config = dict(
    encoder_qk_norm=False,
    decoder_layers=7,
    lr_schedule='cosine',
)
Rows from block 5 of the audio encoder of a small encoder-decoder audio transcriber, named by matrix and row number. Rows with one number within an expert belong to one neuron, the router's apart. Each number is 50 + 12 x the weight over its row's rms, rounded and kept within 0 to 99. All counts start at 0. After the name is the row's rms in percent of the matrix's.
Before each expert's rows are labels from the 100 clips, of 14848, where the router gives the expert most weight on average: "loudest band" is the band of the loudest frequency at the time of the peak. Only what is clearly more common there than usual is listed. The data: short read English sentences (LibriTTS-R).
# router: router (encoder.blocks.5.mlp.router.weight, 32x192, trained with AdamW), inputs 0-191
# up: expert up (encoder.blocks.5.mlp.up, 32x96x192), inputs 0-191
# down: expert down (encoder.blocks.5.mlp.down, 32x192x96, transposed), outputs 0-191

# expert 0
loudest band: 250 to 500 Hz
router.0 096:35 54 62 37 37 43 54 50 52 55 49 75 54 64 63 37 55 56 46 58 59 46 37 44 50 57 75 33 34 57 45 44 67 53 65 41 41 46 70 53 42 54 39 61 43 37 55 51 44 43 49 57 55 38 59 53 48 72 51 34 37 48 46 42 46 48 31 54 47 65 63 56 50 79 25 80 40 49 57 45 36 62 54 71 57 69 50 54 43 57 56 26 64 52 41 39 64 36 49 43 66 64 29 49 36 68 26 45 66 68 49 60 53 46 46 51 56 55 55 63 77 50 57 31 73 58 45 72 55 71 49 29 64 49 62 39 49 58 37 51 48 60 30 60 28 30 51 53 49 56 58 63 55 57 61 53 56 57 45 39 51 48 63 57 42 43 37 66 41 56 32 42 39 49 64 65 64 62 63 55 43 41 46 85 42 63 43 62 47 82 61 68
up.0 094:49 40 56 58 67 48 39 45 58 68 58 39 36 49 47 37 47 49 52 30 60 76 75 62 83 52 45 49 54 44 47 43 56 45 38 55 51 45 64 36 62 69 59 27 47 34 66 79 51 49 70 79 50 29 52 36 50 53 29 45 46 53 56 40 50 59 34 51 55 55 40 61 42 49 48 52 49 42 49 67 45 42 52 41 45 30 61 59 32 47 50 47 51 61 40 55 48 63 44 60 71 41 26 55 64 34 35 46 21 56 69 35 56 56 58 57 71 77 56 53 42 52 41 57 53 46 58 68 46 39 41 57 57 58 44 58 52 68 60 40 59 37 30 39 54 57 37 59 42 54 35 21 68 47 39 69 34 44 45 68 62 50 48 54 30 59 51 36 28 45 47 52 51 52 50 42 48 43 35 66 36 62 41 25 52 53 50 82 39 37 49 36
down.0 097:54 52 53 52 55 53 48 49 58 65 34 30 37 45 34 44 62 44 40 45 62 44 39 48 30 59 64 37 27 45 60 46 60 45 34 61 47 60 45 42 46 44 38 51 36 41 47 44 28 34 74 36 63 15 42 47 39 49 47 51 53 49 23 52 50 44 43 49 38 38 68 66 34 62 70 61 51 58 29 67 53 52 42 50 62 56 65 59 52 54 55 45 46 45 52 53 40 24 54 35 53 53 42 71 67 31 42 67 56 74 43 55 45 69 26 37 74 44 40 48 47 50 30 26 33 57 75 43 64 46 47 28 32 43 62 28 56 53 49 51 40 47 54 77 64 50 50 64 36 52 33 50 48 68 42 62 50 41 25 53 39 60 42 82 59 44 51 52 41 47 37 70 43 41 37 53 25 47 48 42 41 46 49 51 49 44 38 44 42 56 39 32
up.1 028:42 57 59 73 43 31 56 62 44 55 50 36 56 53 73 26 50 42 66 40 59 47 40 35 56 57 49 71 56 35 42 76 55 61 47 31 39 52 34 37 64 44 39 49 41 24 57 33 67 57 55 39 37 43 39 41 47 63 38 53 45 25 46 41 44 34 39 29 59 49 50 52 36 60 65 40 47 42 46 63 48 38 48 67 57 43 50 64 49 36 36 46 67 58 46 47 63 64 55 49 71 34 48 45 53 67 58 55 31 59 50 50 46 72 49 54 52 58 35 55 56 53 32 46 62 69 64 61 48 63 45 59 52 40 45 60 54 35 62 63 49 43 38 61 53 43 65 45 35 40 21 46 20 22 48 38 35 53 55 55 68 29 17 55 59 44 39 57 46 55 36 41 43 37 56 33 46 53 32 43 61 46 53 35 57 52 41 60 41 33 21 28
down.1 032:57 57 57 54 35 49 19 35 53 30 79 52 65 42 52 60 46 54 65 57 61 50 54 57 27 46 58 46 26 67 32 51 50 34 54 55 57 47 46 50 45 51 47 58 77 57 49 48 58 47 70 33 52 69 33 44 40 56 57 64 43 51 45 29 72 50 33 45 46 57 41 54 39 59 32 41 38 56 55 50 71 42 46 63 51 55 55 55 68 60 49 53 52 64 55 37 38 38 21 60 47 73 64 59 48 42 39 23 46 58 32 56 61 65 31 70 61 36 60 25 34 56 56 61 58 58 71 62 14 45 38 40 62 56 58 58 68 69 62 52 48 42 39 60 54 37 35 44 40 54 60 48 51 45 40 47 54 29 34 65 59 53 51 38 37 42 50 60 43 61 51 46 40 55 51 56 67 55 54 49 23 46 65 48 66 58 43 39 41 53 82 48
up.2 073:56 66 41 49 37 64 56 38 46 42 58 31 45 66 40 41 53 43 59 37 64 44 58 61 53 68 47 56 42 33 31 35 58 60 52 66 73 57 53 67 42 56 58 43 27 52 65 39 45 62 30 32 48 58 62 33 20 46 72 62 57 38 48 45 49 65 39 67 43 67 41 64 61 28 48 61 66 38 25 46 40 67 32 32 34 46 49 65 44 49 56 54 55 55 57 50 57 46 63 55 62 43 75 32 56 55 51 35 76 17 35 60 40 50 54 55 52 46 56 42 74 64 54 44 49 56 58 55 55 78 63 46 53 57 37 52 51 61 40 71 43 51 55 34 39 47 52 64 14 46 42 58 64 51 64 31 35 62 43 37 52 34 26 52 39 71 52 53 43 43 50 61 49 56 44 48 37 58 40 53 38 43 43 59 53 43 48 70 52 64 37 42
down.2 078:61 55 57 67 21 51 44 42 45 73 74 57 53 56 47 76 44 47 58 58 62 52 51 43 56 50 51 78 48 43 43 55 63 50 64 34 48 38 71 61 54 52 50 56 50 62 50 49 59 63 45 40 55 43 73 39 41 42 61 70 48 74 41 56 48 17 49 51 58 25 41 56 43 56 34 75 31 56 63 64 56 63 37 38 41 58 59 34 35 64 45 65 60 40 58 53 53 49 37 38 51 43 71 55 44 61 57 52 33 38 62 44 39 45 28 37 48 50 41 46 44 54 39 27 52 75 62 40 69 49 43 70 43 54 47 51 51 34 59 67 56 41 44 79 50 47 55 43 46 59 49 57 44 41 76 48 44 56 23 46 62 52 53 40 36 61 51 32 65 29 61 36 40 56 71 52 58 52 88 67 35 55 38 36 51 43 57 44 51 48 50 47
up.3 104:64 63 67 55 53 62 38 49 50 54 39 62 20 58 26 53 59 60 58 49 51 64 66 57 36 64 61 75 60 56 54 46 57 43 55 75 64 68 49 50 28 52 50 35 60 33 37 49 28 52 39 69 59 47 47 41 51 43 44 53 48 38 48 45 50 56 42 52 57 27 32 48 79 88 68 45 36 59 57 54 60 29 31 52 60 51 73 56 38 50 53 30 56 57 43 50 49 40 54 66 56 46 47 51 54 51 74 81 40 57 49 35 57 45 54 53 50 54 43 27 39 55 73 40 50 57 52 47 74 63 57 30 42 57 54 33 43 48 38 65 39 34 74 58 44 39 46 35 70 46 49 35 50 33 44 31 51 22 55 35 56 43 45 59 57 39 52 61 36 56 46 40 42 50 54 52 58 41 48 60 51 37 31 77 60 42 52 41 51 49 47 65
down.3 108:44 44 51 43 43 48 48 60 43 66 61 56 62 65 56 34 29 56 69 42 77 44 68 64 34 47 57 26 36 36 50 54 47 52 64 55 57 47 46 46 46 57 49 41 64 67 49 48 49 43 70 46 73 72 60 50 44 50 37 52 75 70 44 49 54 47 53 57 53 35 40 49 74 60 62 57 46 69 44 41 34 32 54 44 49 31 53 24 34 43 40 67 51 62 76 47 41 38 55 45 56 59 52 49 47 69 51 50 53 48 54 58 39 46 21 36 52 43 61 74 42 50 52 51 52 47 69 54 50 73 51 85 58 49 47 49 63 61 47 57 41 50 61 56 37 81 61 49 65 36 40 55 51 55 53 56 56 61 52 61 55 31 56 54 71 65 55 73 56 49 61 47 59 22 61 30 43 53 61 34 20 42 45 46 51 37 27 42 66 55 69 40

# expert 19
loudest band: 250 to 500 Hz
router.19 137:41 45 46 64 46 53 44 67 46 35 82 41 48 82 58 62 42 55 20 60 49 37 44 51 61 41 29 55 36 37 42 53 38 40 59 56 44 41 41 29 43 69 46 48 59 61 30 62 56 59 48 30 41 21 42 68 34 45 47 49 44 33 60 53 51 47 35 53 48 50 50 58 56 51 35 44 45 60 32 45 23 53 60 48 39 52 52 58 49 40 57 65 44 53 68 41 44 56 46 43 45 44 64 51 50 71 78 54 58 53 64 49 56 65 36 53 42 52 46 53 80 38 70 62 51 62 52 61 43 36 52 57 53 49 47 49 31 70 54 46 84 52 33 36 15 53 45 56 51 21 54 34 37 37 69 39 62 42 52 53 56 48 63 56 36 50 67 33 42 38 54 47 59 50 31 43 51 24 40 43 43 53 42 40 36 64 57 56 53 62 36 57
up.1 094:61 60 35 50 51 61 42 46 34 56 65 60 49 61 44 46 53 56 56 49 46 51 45 73 61 58 58 40 79 62 50 61 73 62 56 34 50 50 57 51 41 62 50 35 30 68 20 59 36 32 42 46 42 54 62 72 62 47 55 55 76 53 49 60 57 48 26 58 38 65 60 40 66 34 29 47 46 53 42 28 52 73 62 64 49 54 66 32 44 63 56 42 31 26 58 51 78 38 64 41 62 50 41 41 57 57 49 66 39 48 50 49 59 50 50 40 66 45 53 44 49 33 50 50 24 38 69 58 51 64 64 71 48 74 38 52 51 21 62 57 50 55 42 58 53 50 48 36 46 60 48 46 50 33 36 36 57 40 46 52 49 79 53 50 48 54 49 66 38 51 32 23 54 41 31 61 46 44 46 50 35 72 56 35 63 55 52 31 38 50 69 59
down.1 098:49 19 44 64 39 38 50 43 40 43 56 54 56 55 46 61 44 52 48 53 41 41 70 53 42 51 44 70 67 34 45 52 13 48 61 64 56 49 54 44 52 48 61 47 85 44 29 67 53 43 52 66 49 36 40 66 47 59 61 22 56 54 40 49 49 37 37 66 57 36 70 61 56 44 69 43 46 58 57 45 37 43 32 38 73 68 50 60 48 40 50 44 59 42 65 76 44 54 70 65 52 41 33 63 51 48 55 53 47 86 62 57 62 40 55 69 25 59 57 64 39 39 66 28 32 58 58 57 64 61 44 46 34 58 49 46 67 57 49 21 50 39 45 56 46 47 47 57 41 42 45 46 69 38 60 42 51 43 56 51 60 36 39 60 62 45 41 75 43 55 54 40 44 70 52 57 41 54 48 34 62 45 55 30 47 36 48 60 60 35 74 63
up.2 063:55 40 57 60 56 42 39 28 41 39 41 50 57 65 64 53 44 51 49 44 42 40 41 62 25 39 29 72 49 60 63 75 37 61 59 53 49 63 59 54 51 63 67 58 53 63 57 58 40 52 51 41 58 62 55 33 39 65 70 64 38 46 38 59 37 58 44 55 39 51 25 66 59 78 52 52 55 60 42 33 50 48 41 37 34 56 47 44 34 52 69 61 55 55 47 43 84 54 51 60 61 55 58 73 48 47 26 63 48 45 66 28 44 60 47 67 62 45 30 45 30 51 50 57 53 57 70 28 39 69 47 38 71 55 38 51 53 39 42 46 46 51 27 19 60 50 24 48 39 38 54 29 47 51 49 52 60 43 28 50 41 48 54 44 53 54 61 63 50 40 33 54 43 63 55 42 50 51 72 52 56 36 72 45 58 76 71 44 48 66 37 47
down.2 063:54 28 44 57 51 56 64 53 58 41 45 53 26 43 50 34 44 51 74 55 55 62 36 33 32 43 52 49 62 37 61 21 15 53 49 39 53 48 51 35 43 45 59 43 52 33 38 61 46 62 68 36 44 36 50 61 44 60 64 54 40 64 40 74 57 44 63 56 41 53 54 55 44 46 73 45 56 49 79 55 42 49 45 49 47 34 51 26 39 51 67 57 60 46 44 71 41 44 46 58 49 48 86 57 58 39 34 52 50 38 74 59 59 43 59 47 73 64 49 54 46 37 48 50 47 48 45 39 48 55 54 24 33 65 34 61 39 54 59 18 57 59 62 19 42 41 38 31 58 58 56 36 72 50 54 67 54 50 46 49 47 34 38 61 73 51 47 60 61 43 39 49 59 54 51 52 36 47 43 58 15 52 63 52 65 52 32 66 56 61 48 48
up.3 126:41 40 54 29 39 41 49 50 29 75 45 40 70 48 36 26 52 54 65 57 45 66 55 80 46 57 49 59 67 42 23 73 39 51 50 51 57 36 68 58 35 55 60 67 57 57 34 32 59 54 64 44 73 49 45 24 50 41 66 67 64 48 49 59 53 34 32 54 51 51 65 51 50 41 38 68 69 63 61 74 43 56 65 66 50 48 43 44 40 65 40 23 49 58 67 40 57 28 52 52 55 68 47 47 12 36 29 52 73 54 45 72 47 58 51 51 50 32 43 57 42 31 58 44 54 59 55 57 68 57 63 77 61 42 44 43 53 51 48 55 62 46 54 52 37 56 31 48 36 59 77 50 46 50 36 34 53 60 51 45 59 61 65 50 45 37 46 57 65 49 49 54 40 55 66 44 61 68 61 45 61 61 53 53 46 56 53 46 51 53 47 64
down.3 118:41 51 38 42 72 51 63 70 45 50 57 33 26 30 42 59 46 48 49 55 67 60 67 59 79 43 67 50 50 56 72 57 49 53 37 56 51 49 39 41 44 54 52 45 47 51 73 71 48 40 38 45 45 40 61 66 59 57 31 40 43 76 35 44 42 44 47 48 48 56 64 28 21 51 47 39 51 48 39 49 58 35 62 51 54 38 47 64 40 60 43 34 48 56 51 43 43 50 27 51 47 51 56 28 76 59 67 54 52 27 52 47 65 67 50 55 31 51 58 49 45 43 57 55 62 71 44 15 56 43 43 66 46 74 58 35 69 50 56 65 48 54 62 49 49 52 48 71 42 34 59 59 29 57 43 51 40 41 60 45 71 46 56 45 62 54 45 60 46 33 38 58 55 34 41 38 33 48 84 39 35 47 53 50 57 47 58 62 58 41 91 56
up.4 075:47 70 57 49 42 35 43 50 64 71 59 37 42 32 53 61 61 52 38 33 63 43 34 30 39 34 46 75 48 63 31 33 55 31 59 50 46 55 44 54 39 42 39 40 57 53 38 20 54 48 53 48 46 79 56 54 53 36 61 62 49 30 34 36 46 42 34 65 42 29 58 52 51 29 30 56 66 39 47 38 52 74 80 39 47 25 47 40 64 44 45 51 50 42 38 34 61 42 43 42 71 48 43 49 41 68 47 60 53 50 51 74 50 50 23 44 37 47 39 43 50 47 59 48 42 49 50 65 44 69 44 60 53 68 59 50 61 32 60 45 63 29 54 50 61 45 48 53 39 53 76 50 32 61 52 43 23 38 35 43 40 53 67 68 54 57 49 59 22 48 50 42 44 48 64 37 41 49 65 57 38 43 44 29 38 52 57 54 52 43 71 37
down.4 077:42 51 46 52 48 62 89 64 45 59 40 43 51 50 41 31 55 55 36 30 67 46 23 31 25 45 47 38 51 44 32 49 66 46 52 51 43 41 49 45 68 42 41 55 48 54 58 54 66 67 77 50 50 20 51 33 71 41 48 67 70 53 40 48 46 61 40 56 60 74 64 59 47 61 43 56 53 67 37 49 58 50 61 39 66 59 47 42 55 62 48 55 63 50 58 58 46 19 25 48 52 38 55 43 43 34 33 43 49 51 57 58 45 44 77 47 62 31 44 65 38 54 23 41 48 58 75 62 21 45 47 69 44 34 55 48 38 46 45 43 48 48 52 52 45 55 55 56 46 42 27 57 63 49 51 59 49 47 59 53 76 05 63 62 28 53 46 54 47 41 56 51 52 57 53 44 38 53 55 51 49 53 58 30 45 41 35 45 55 63 41 50

# expert 8
loudest band: 250 to 500 Hz
router.8 075:61 54 49 55 37 53 50 61 61 37 48 56 64 34 57 46 71 63 37 55 44 21 44 55 71 49 44 45 30 70 54 76 48 32 50 45 24 47 62 69 54 52 66 60 49 54 51 51 61 45 38 59 28 55 52 47 44 71 51 54 67 47 56 65 53 61 55 48 48 41 65 76 56 61 45 63 50 58 52 47 61 67 48 60 57 65 35 47 49 45 72 58 45 51 52 54 59 73 32 30 51 48 40 62 56 43 49 52 49 51 80 77 41 27 69 41 75 46 45 71 69 51 74 33 57 59 46 40 63 81 58 46 67 55 60 40 66 33 49 72 28 58 55 51 62 66 47 62 47 62 50 63 66 60 12 51 47 67 52 55 69 65 35 44 46 45 59 43 49 60 52 41 48 63 48 53 49 54 52 59 53 62 69 47 50 51 42 47 52 44 60 47
up.1 073:44 59 49 63 68 52 53 61 57 33 56 58 46 75 51 50 25 37 58 67 51 46 44 37 60 61 75 57 41 39 25 28 59 63 34 47 75 63 62 28 45 45 62 45 52 41 44 28 31 38 52 59 48 59 58 36 69 49 53 43 56 53 33 40 34 35 78 69 48 52 58 45 38 44 40 54 57 61 42 49 48 32 58 49 47 39 58 52 63 38 81 51 41 44 58 39 52 47 45 37 58 21 42 44 36 47 72 53 58 40 51 59 53 43 53 56 26 66 50 54 63 40 47 55 71 50 54 59 50 45 55 36 17 45 30 60 49 50 46 47 67 44 36 50 55 35 50 40 44 60 63 45 43 63 46 32 44 51 41 49 50 29 35 57 52 54 70 60 27 46 57 29 49 69 41 35 40 55 54 52 39 49 36 52 37 16 60 56 53 50 69 72
down.1 063:55 54 67 52 43 51 72 50 44 42 67 59 58 64 45 68 55 41 43 48 28 52 68 61 68 43 54 42 58 59 56 52 32 42 75 40 34 51 46 37 60 37 50 57 54 35 23 61 44 53 37 51 58 27 56 50 67 31 60 63 45 61 58 55 63 19 44 56 41 40 46 37 28 48 52 63 47 51 38 50 31 60 58 40 57 29 42 51 43 42 54 80 49 51 54 34 56 18 49 54 37 52 72 53 65 51 70 39 57 36 51 46 68 54 62 43 77 63 32 46 68 49 40 57 59 47 55 32 55 59 57 62 43 43 49 64 57 40 47 40 47 50 53 41 36 34 61 53 66 65 63 53 61 53 48 48 51 32 72 30 73 49 60 63 39 49 45 62 42 39 34 58 61 48 77 38 48 46 48 29 21 51 44 34 35 34 62 55 52 47 41 54
up.2 122:49 73 55 46 55 47 50 68 48 51 66 88 52 60 37 32 60 42 48 72 45 50 38 79 46 44 51 47 38 54 40 36 50 48 89 60 41 56 35 67 38 21 55 25 69 51 40 28 60 52 52 49 57 59 67 60 44 55 61 49 61 44 62 41 59 70 47 65 53 55 45 58 63 52 87 42 68 52 63 41 42 44 54 55 49 41 57 39 27 22 41 51 46 54 46 41 36 44 57 54 56 40 36 42 49 52 64 44 71 41 45 43 59 47 56 63 48 29 64 40 52 35 55 59 39 62 51 52 49 38 54 52 40 50 50 48 54 52 56 47 60 49 67 35 32 42 64 34 39 43 53 33 45 50 64 75 63 56 67 50 37 23 40 54 63 58 62 53 44 32 57 52 54 48 58 39 14 38 63 36 56 41 50 64 53 57 46 56 48 35 44 53
down.2 110:60 48 43 32 22 43 35 49 51 51 30 28 60 61 39 50 46 46 54 54 54 52 40 58 44 55 33 54 32 52 50 53 36 45 37 49 40 50 41 62 50 49 57 53 52 47 51 16 54 46 68 40 56 57 41 68 53 38 45 71 33 21 61 72 63 43 42 48 51 62 40 35 46 42 44 43 43 46 74 57 43 45 67 68 44 34 53 58 04 73 54 68 47 66 50 47 52 56 53 50 62 45 56 60 55 31 38 25 40 28 72 41 62 71 59 59 33 34 58 58 57 56 43 31 34 26 53 40 47 49 52 57 51 47 50 52 54 26 57 64 47 49 44 37 60 68 59 60 42 46 54 29 50 60 50 51 39 73 55 54 49 58 42 35 54 41 56 44 69 53 38 61 52 47 41 45 46 51 50 60 83 48 50 68 65 41 50 49 33 22 60 49
up.3 128:63 42 45 63 38 44 53 50 44 42 71 62 55 51 49 34 54 37 49 35 57 40 35 53 71 47 44 49 44 83 36 42 67 55 57 74 59 43 49 54 55 59 42 43 56 71 54 39 51 49 46 20 45 74 42 56 30 44 45 33 59 66 43 48 51 59 34 43 45 47 23 49 41 31 42 52 59 49 52 47 44 50 50 60 54 36 50 63 40 35 48 35 41 24 42 69 66 64 45 51 65 46 29 72 58 47 67 44 62 42 32 62 41 51 35 47 52 59 35 40 69 27 52 47 43 36 54 34 42 49 61 46 48 43 50 44 54 55 49 47 47 63 71 38 53 71 66 57 31 55 72 40 58 51 39 53 53 33 27 76 42 54 70 43 43 51 44 46 64 48 39 64 37 45 63 46 53 60 36 74 43 42 46 47 46 18 30 81 48 68 52 43
down.3 119:60 47 63 63 68 47 51 58 75 51 43 59 71 49 54 15 52 53 51 49 52 66 53 41 65 44 41 36 55 46 29 53 28 48 17 35 53 47 50 43 51 47 36 57 76 43 78 64 47 57 54 61 60 33 28 53 66 62 54 33 57 54 69 32 55 56 58 54 53 51 55 51 27 31 44 62 51 61 73 67 52 49 68 66 39 52 56 44 62 74 57 50 41 57 66 56 49 76 49 54 49 53 31 51 24 62 49 66 51 41 57 49 42 41 52 63 52 40 53 43 44 64 59 87 43 59 51 54 44 48 40 61 51 52 73 48 45 36 57 62 71 54 40 49 50 48 49 43 45 59 52 51 58 53 41 45 52 27 40 52 58 52 48 31 56 48 54 60 58 52 46 38 55 71 59 61 56 53 37 33 89 60 50 44 59 47 33 73 38 57 66 61
up.4 095:63 54 62 40 45 46 56 49 54 51 63 48 45 22 52 60 46 48 55 41 60 36 55 40 38 58 52 48 25 71 69 36 43 59 00 57 49 29 49 40 35 63 41 42 41 58 56 46 41 58 47 72 48 28 63 39 50 42 21 58 63 61 44 43 59 55 64 40 41 65 44 45 58 62 54 60 59 53 48 31 36 36 48 47 43 51 45 44 62 62 49 50 34 64 45 63 62 54 68 37 49 53 58 58 55 41 65 37 48 31 64 44 55 55 58 47 71 53 39 62 69 44 44 72 45 40 56 63 53 56 51 42 38 42 48 35 44 54 52 41 53 34 54 52 57 29 21 76 54 47 67 34 55 37 56 55 80 49 50 43 49 43 46 50 27 51 46 52 53 47 61 64 48 71 50 56 41 44 23 45 54 31 45 35 37 83 56 61 40 50 45 44
down.4 093:46 63 44 46 52 51 80 35 46 51 57 52 49 42 75 58 59 51 46 70 31 44 52 56 50 69 40 52 45 55 58 45 53 48 11 50 40 47 53 35 32 49 66 41 39 27 58 41 39 59 42 51 13 59 50 49 78 62 66 51 49 57 53 58 52 21 57 46 37 36 41 58 41 48 27 90 54 43 37 47 53 64 30 54 48 34 49 39 57 50 56 64 39 32 52 46 46 39 43 70 33 59 65 72 51 48 54 54 38 48 57 56 43 63 45 45 75 54 65 46 35 54 67 41 30 42 36 54 38 49 64 40 37 36 49 43 49 52 55 34 59 61 51 52 55 69 60 46 46 71 34 49 54 61 58 48 51 58 33 75 68 59 54 45 46 57 59 59 51 57 58 62 47 49 44 65 52 48 46 53 55 43 63 36 61 31 46 41 57 13 48 34

# expert 30
loudest band: 500 to 1000 Hz; 250 to 500 Hz
router.30 075:50 59 50 55 57 63 66 71 62 45 45 53 29 26 54 50 60 67 60 55 39 34 27 43 51 44 49 32 30 59 53 65 74 40 40 29 61 59 59 57 49 43 54 53 67 55 53 23 55 55 29 47 36 66 67 67 50 60 46 50 70 64 38 52 44 49 48 54 55 43 57 69 63 51 46 57 41 37 65 34 45 41 39 49 42 50 53 51 41 62 35 46 48 54 43 58 52 82 30 50 48 50 46 59 50 42 34 47 51 50 82 62 55 35 60 46 63 59 61 62 55 46 55 28 92 52 50 34 54 63 63 46 65 42 56 55 57 39 48 48 36 42 52 72 51 70 45 74 58 69 38 51 48 35 37 53 53 59 50 55 66 43 29 55 57 54 62 52 60 65 55 49 48 71 66 70 58 55 63 60 65 55 65 62 61 31 49 33 73 40 64 59
up.2 045:60 44 74 35 39 58 41 55 51 41 32 51 54 45 44 43 51 41 57 52 62 46 40 84 51 32 46 56 70 71 44 62 51 49 42 33 46 56 38 59 50 37 44 54 34 38 35 58 50 50 48 46 33 48 40 63 46 62 48 36 37 78 38 32 53 37 45 55 49 60 49 45 63 43 55 52 72 55 36 62 59 55 31 56 53 62 58 62 56 47 70 66 51 21 76 76 37 46 39 49 50 43 54 63 42 44 61 35 53 35 49 39 60 39 51 62 62 73 33 49 52 69 62 65 37 48 60 71 56 41 49 49 50 57 46 40 55 54 46 28 45 38 48 65 52 61 53 36 60 57 28 58 41 52 23 62 64 60 44 44 44 53 44 42 54 48 68 62 47 68 74 49 49 48 47 33 29 41 69 54 72 17 74 60 62 66 43 76 44 52 62 40
down.2 053:59 48 54 35 50 60 60 40 52 22 59 28 43 39 43 51 48 45 42 42 65 51 33 49 56 40 55 41 52 45 55 38 55 52 73 75 67 42 48 32 57 51 61 37 62 55 42 80 32 55 60 64 42 64 31 51 33 54 53 44 39 29 68 48 38 44 52 44 59 66 47 48 58 60 66 47 39 52 65 39 35 77 43 65 33 39 51 31 72 68 36 48 55 36 65 51 40 47 30 44 63 41 24 45 38 48 33 54 33 51 45 40 65 54 57 38 45 32 37 66 68 37 38 41 61 56 38 47 56 45 74 61 32 43 55 62 56 67 39 51 41 61 60 60 50 62 39 49 61 60 67 48 49 40 62 25 50 60 27 33 42 30 43 57 71 54 57 25 44 36 54 50 58 39 47 51 44 43 26 58 40 66 56 42 54 54 49 62 60 34 48 66
up.3 123:57 43 47 68 51 57 64 59 42 33 60 51 45 38 46 37 59 53 58 35 60 31 41 34 21 72 78 64 78 60 59 54 48 47 24 56 31 42 63 60 63 56 42 51 37 46 39 31 44 35 50 69 50 65 45 37 45 76 49 57 57 56 51 49 47 52 46 57 47 45 47 55 57 48 43 45 56 45 48 59 30 59 35 62 51 41 39 64 69 46 56 40 52 40 79 38 41 64 42 67 47 53 80 48 41 37 28 25 62 35 65 53 39 55 64 45 78 58 56 50 65 62 46 42 43 36 58 52 47 18 61 54 31 63 43 39 50 48 47 78 60 56 44 51 52 47 29 40 45 51 82 39 36 48 46 61 57 55 50 34 60 55 64 67 48 40 67 38 45 58 57 29 59 55 56 58 43 44 57 61 38 55 50 41 38 65 62 36 62 60 56 47
down.3 120:53 47 39 47 41 45 37 38 43 16 58 57 49 30 57 34 61 52 67 52 64 56 62 59 47 61 43 57 45 55 51 50 20 50 10 45 49 47 48 56 43 52 47 67 57 45 65 57 39 49 67 48 49 37 59 46 38 29 46 79 46 55 64 66 40 60 36 43 50 48 55 55 46 45 59 29 56 59 33 49 58 42 50 25 38 44 47 87 33 34 61 30 52 45 44 57 65 33 48 45 50 55 45 44 39 45 54 42 46 43 57 59 29 79 76 37 41 42 54 64 41 64 40 61 49 60 47 54 70 40 52 47 54 52 57 40 75 39 35 41 66 44 47 38 59 58 59 66 33 66 43 48 60 54 38 35 53 61 83 52 34 45 67 61 58 48 46 87 47 47 65 50 49 44 57 41 33 54 52 49 51 46 49 39 47 55 26 60 49 45 39 43
up.4 123:38 51 55 63 47 39 62 48 58 58 48 55 68 53 59 37 33 48 40 67 35 44 52 49 64 37 45 46 65 39 52 28 62 60 47 51 50 45 41 32 43 45 59 54 63 70 45 41 51 65 30 60 35 60 37 50 52 42 67 33 58 68 66 84 59 74 49 45 53 69 57 56 60 53 57 49 87 51 55 53 39 54 36 59 51 40 55 50 61 43 51 55 56 43 17 36 72 40 51 61 58 47 62 53 60 55 52 58 30 46 53 61 53 54 63 54 49 55 51 47 42 70 67 61 62 70 56 49 50 53 32 41 72 52 36 28 47 36 52 61 69 40 27 85 42 56 63 46 43 35 48 55 51 51 56 76 74 42 46 58 43 32 44 55 62 40 55 67 57 49 41 30 53 33 43 51 47 26 55 64 51 26 57 67 63 59 55 36 67 32 40 51
down.4 112:54 53 63 62 52 51 57 40 44 32 43 58 36 27 37 44 48 45 50 37 58 50 69 50 69 60 73 49 57 49 43 57 46 53 39 49 52 52 54 50 48 45 67 49 48 30 47 74 56 43 44 56 43 38 47 35 62 49 54 59 46 69 60 39 45 44 40 56 48 50 45 67 58 61 57 48 54 42 59 43 45 67 49 62 50 47 56 49 65 66 50 69 42 27 52 45 46 81 32 79 46 52 47 79 88 57 50 53 53 50 52 68 59 50 37 32 73 77 45 35 69 40 49 66 53 35 63 44 60 44 53 58 55 36 44 43 72 51 44 66 35 51 50 56 58 62 28 57 72 35 60 53 59 62 46 57 34 34 47 53 48 48 43 72 33 45 51 49 51 68 61 51 64 52 67 36 35 51 48 69 30 52 49 90 57 73 43 66 57 33 61 39
up.5 098:47 40 51 30 44 74 58 59 51 56 79 68 74 53 43 57 49 38 74 41 37 74 87 42 83 66 57 39 58 44 53 40 47 43 46 57 48 39 50 43 48 36 52 53 49 51 43 49 45 67 47 48 67 54 45 52 48 55 59 50 48 60 47 37 61 35 49 56 54 63 57 39 47 30 70 47 42 33 30 56 49 39 70 40 55 58 49 54 44 52 37 41 55 42 59 64 71 47 34 56 35 33 47 43 52 47 30 50 23 36 52 63 40 50 45 49 61 35 39 46 34 58 43 73 46 56 67 51 54 62 54 56 34 46 58 40 53 59 56 46 65 50 42 73 51 36 57 51 31 43 62 60 41 59 54 48 78 38 41 71 63 51 71 52 51 47 48 43 56 35 38 55 37 47 42 51 29 51 36 54 58 61 46 38 50 62 38 96 37 55 35 71
down.5 091:60 35 73 40 63 46 81 43 57 28 55 48 80 48 54 63 55 46 34 44 45 37 55 60 50 42 60 61 39 63 50 64 29 51 46 53 40 48 55 59 48 54 56 61 40 49 63 60 57 46 54 41 64 35 73 39 38 38 49 53 46 68 48 43 53 64 54 55 34 65 51 58 70 46 44 39 46 44 44 52 71 52 63 56 65 49 49 45 46 69 53 57 48 52 47 15 83 49 42 49 56 45 37 45 47 81 45 46 44 56 79 49 55 37 38 38 48 44 64 26 50 44 37 55 51 58 49 42 39 37 32 62 34 62 53 58 72 56 52 62 56 59 40 57 52 44 41 54 38 79 35 55 20 64 41 54 65 53 23 44 63 49 75 48 46 63 50 54 57 42 55 59 48 30 64 67 59 58 72 43 62 54 46 63 35 56 41 63 46 76 48 38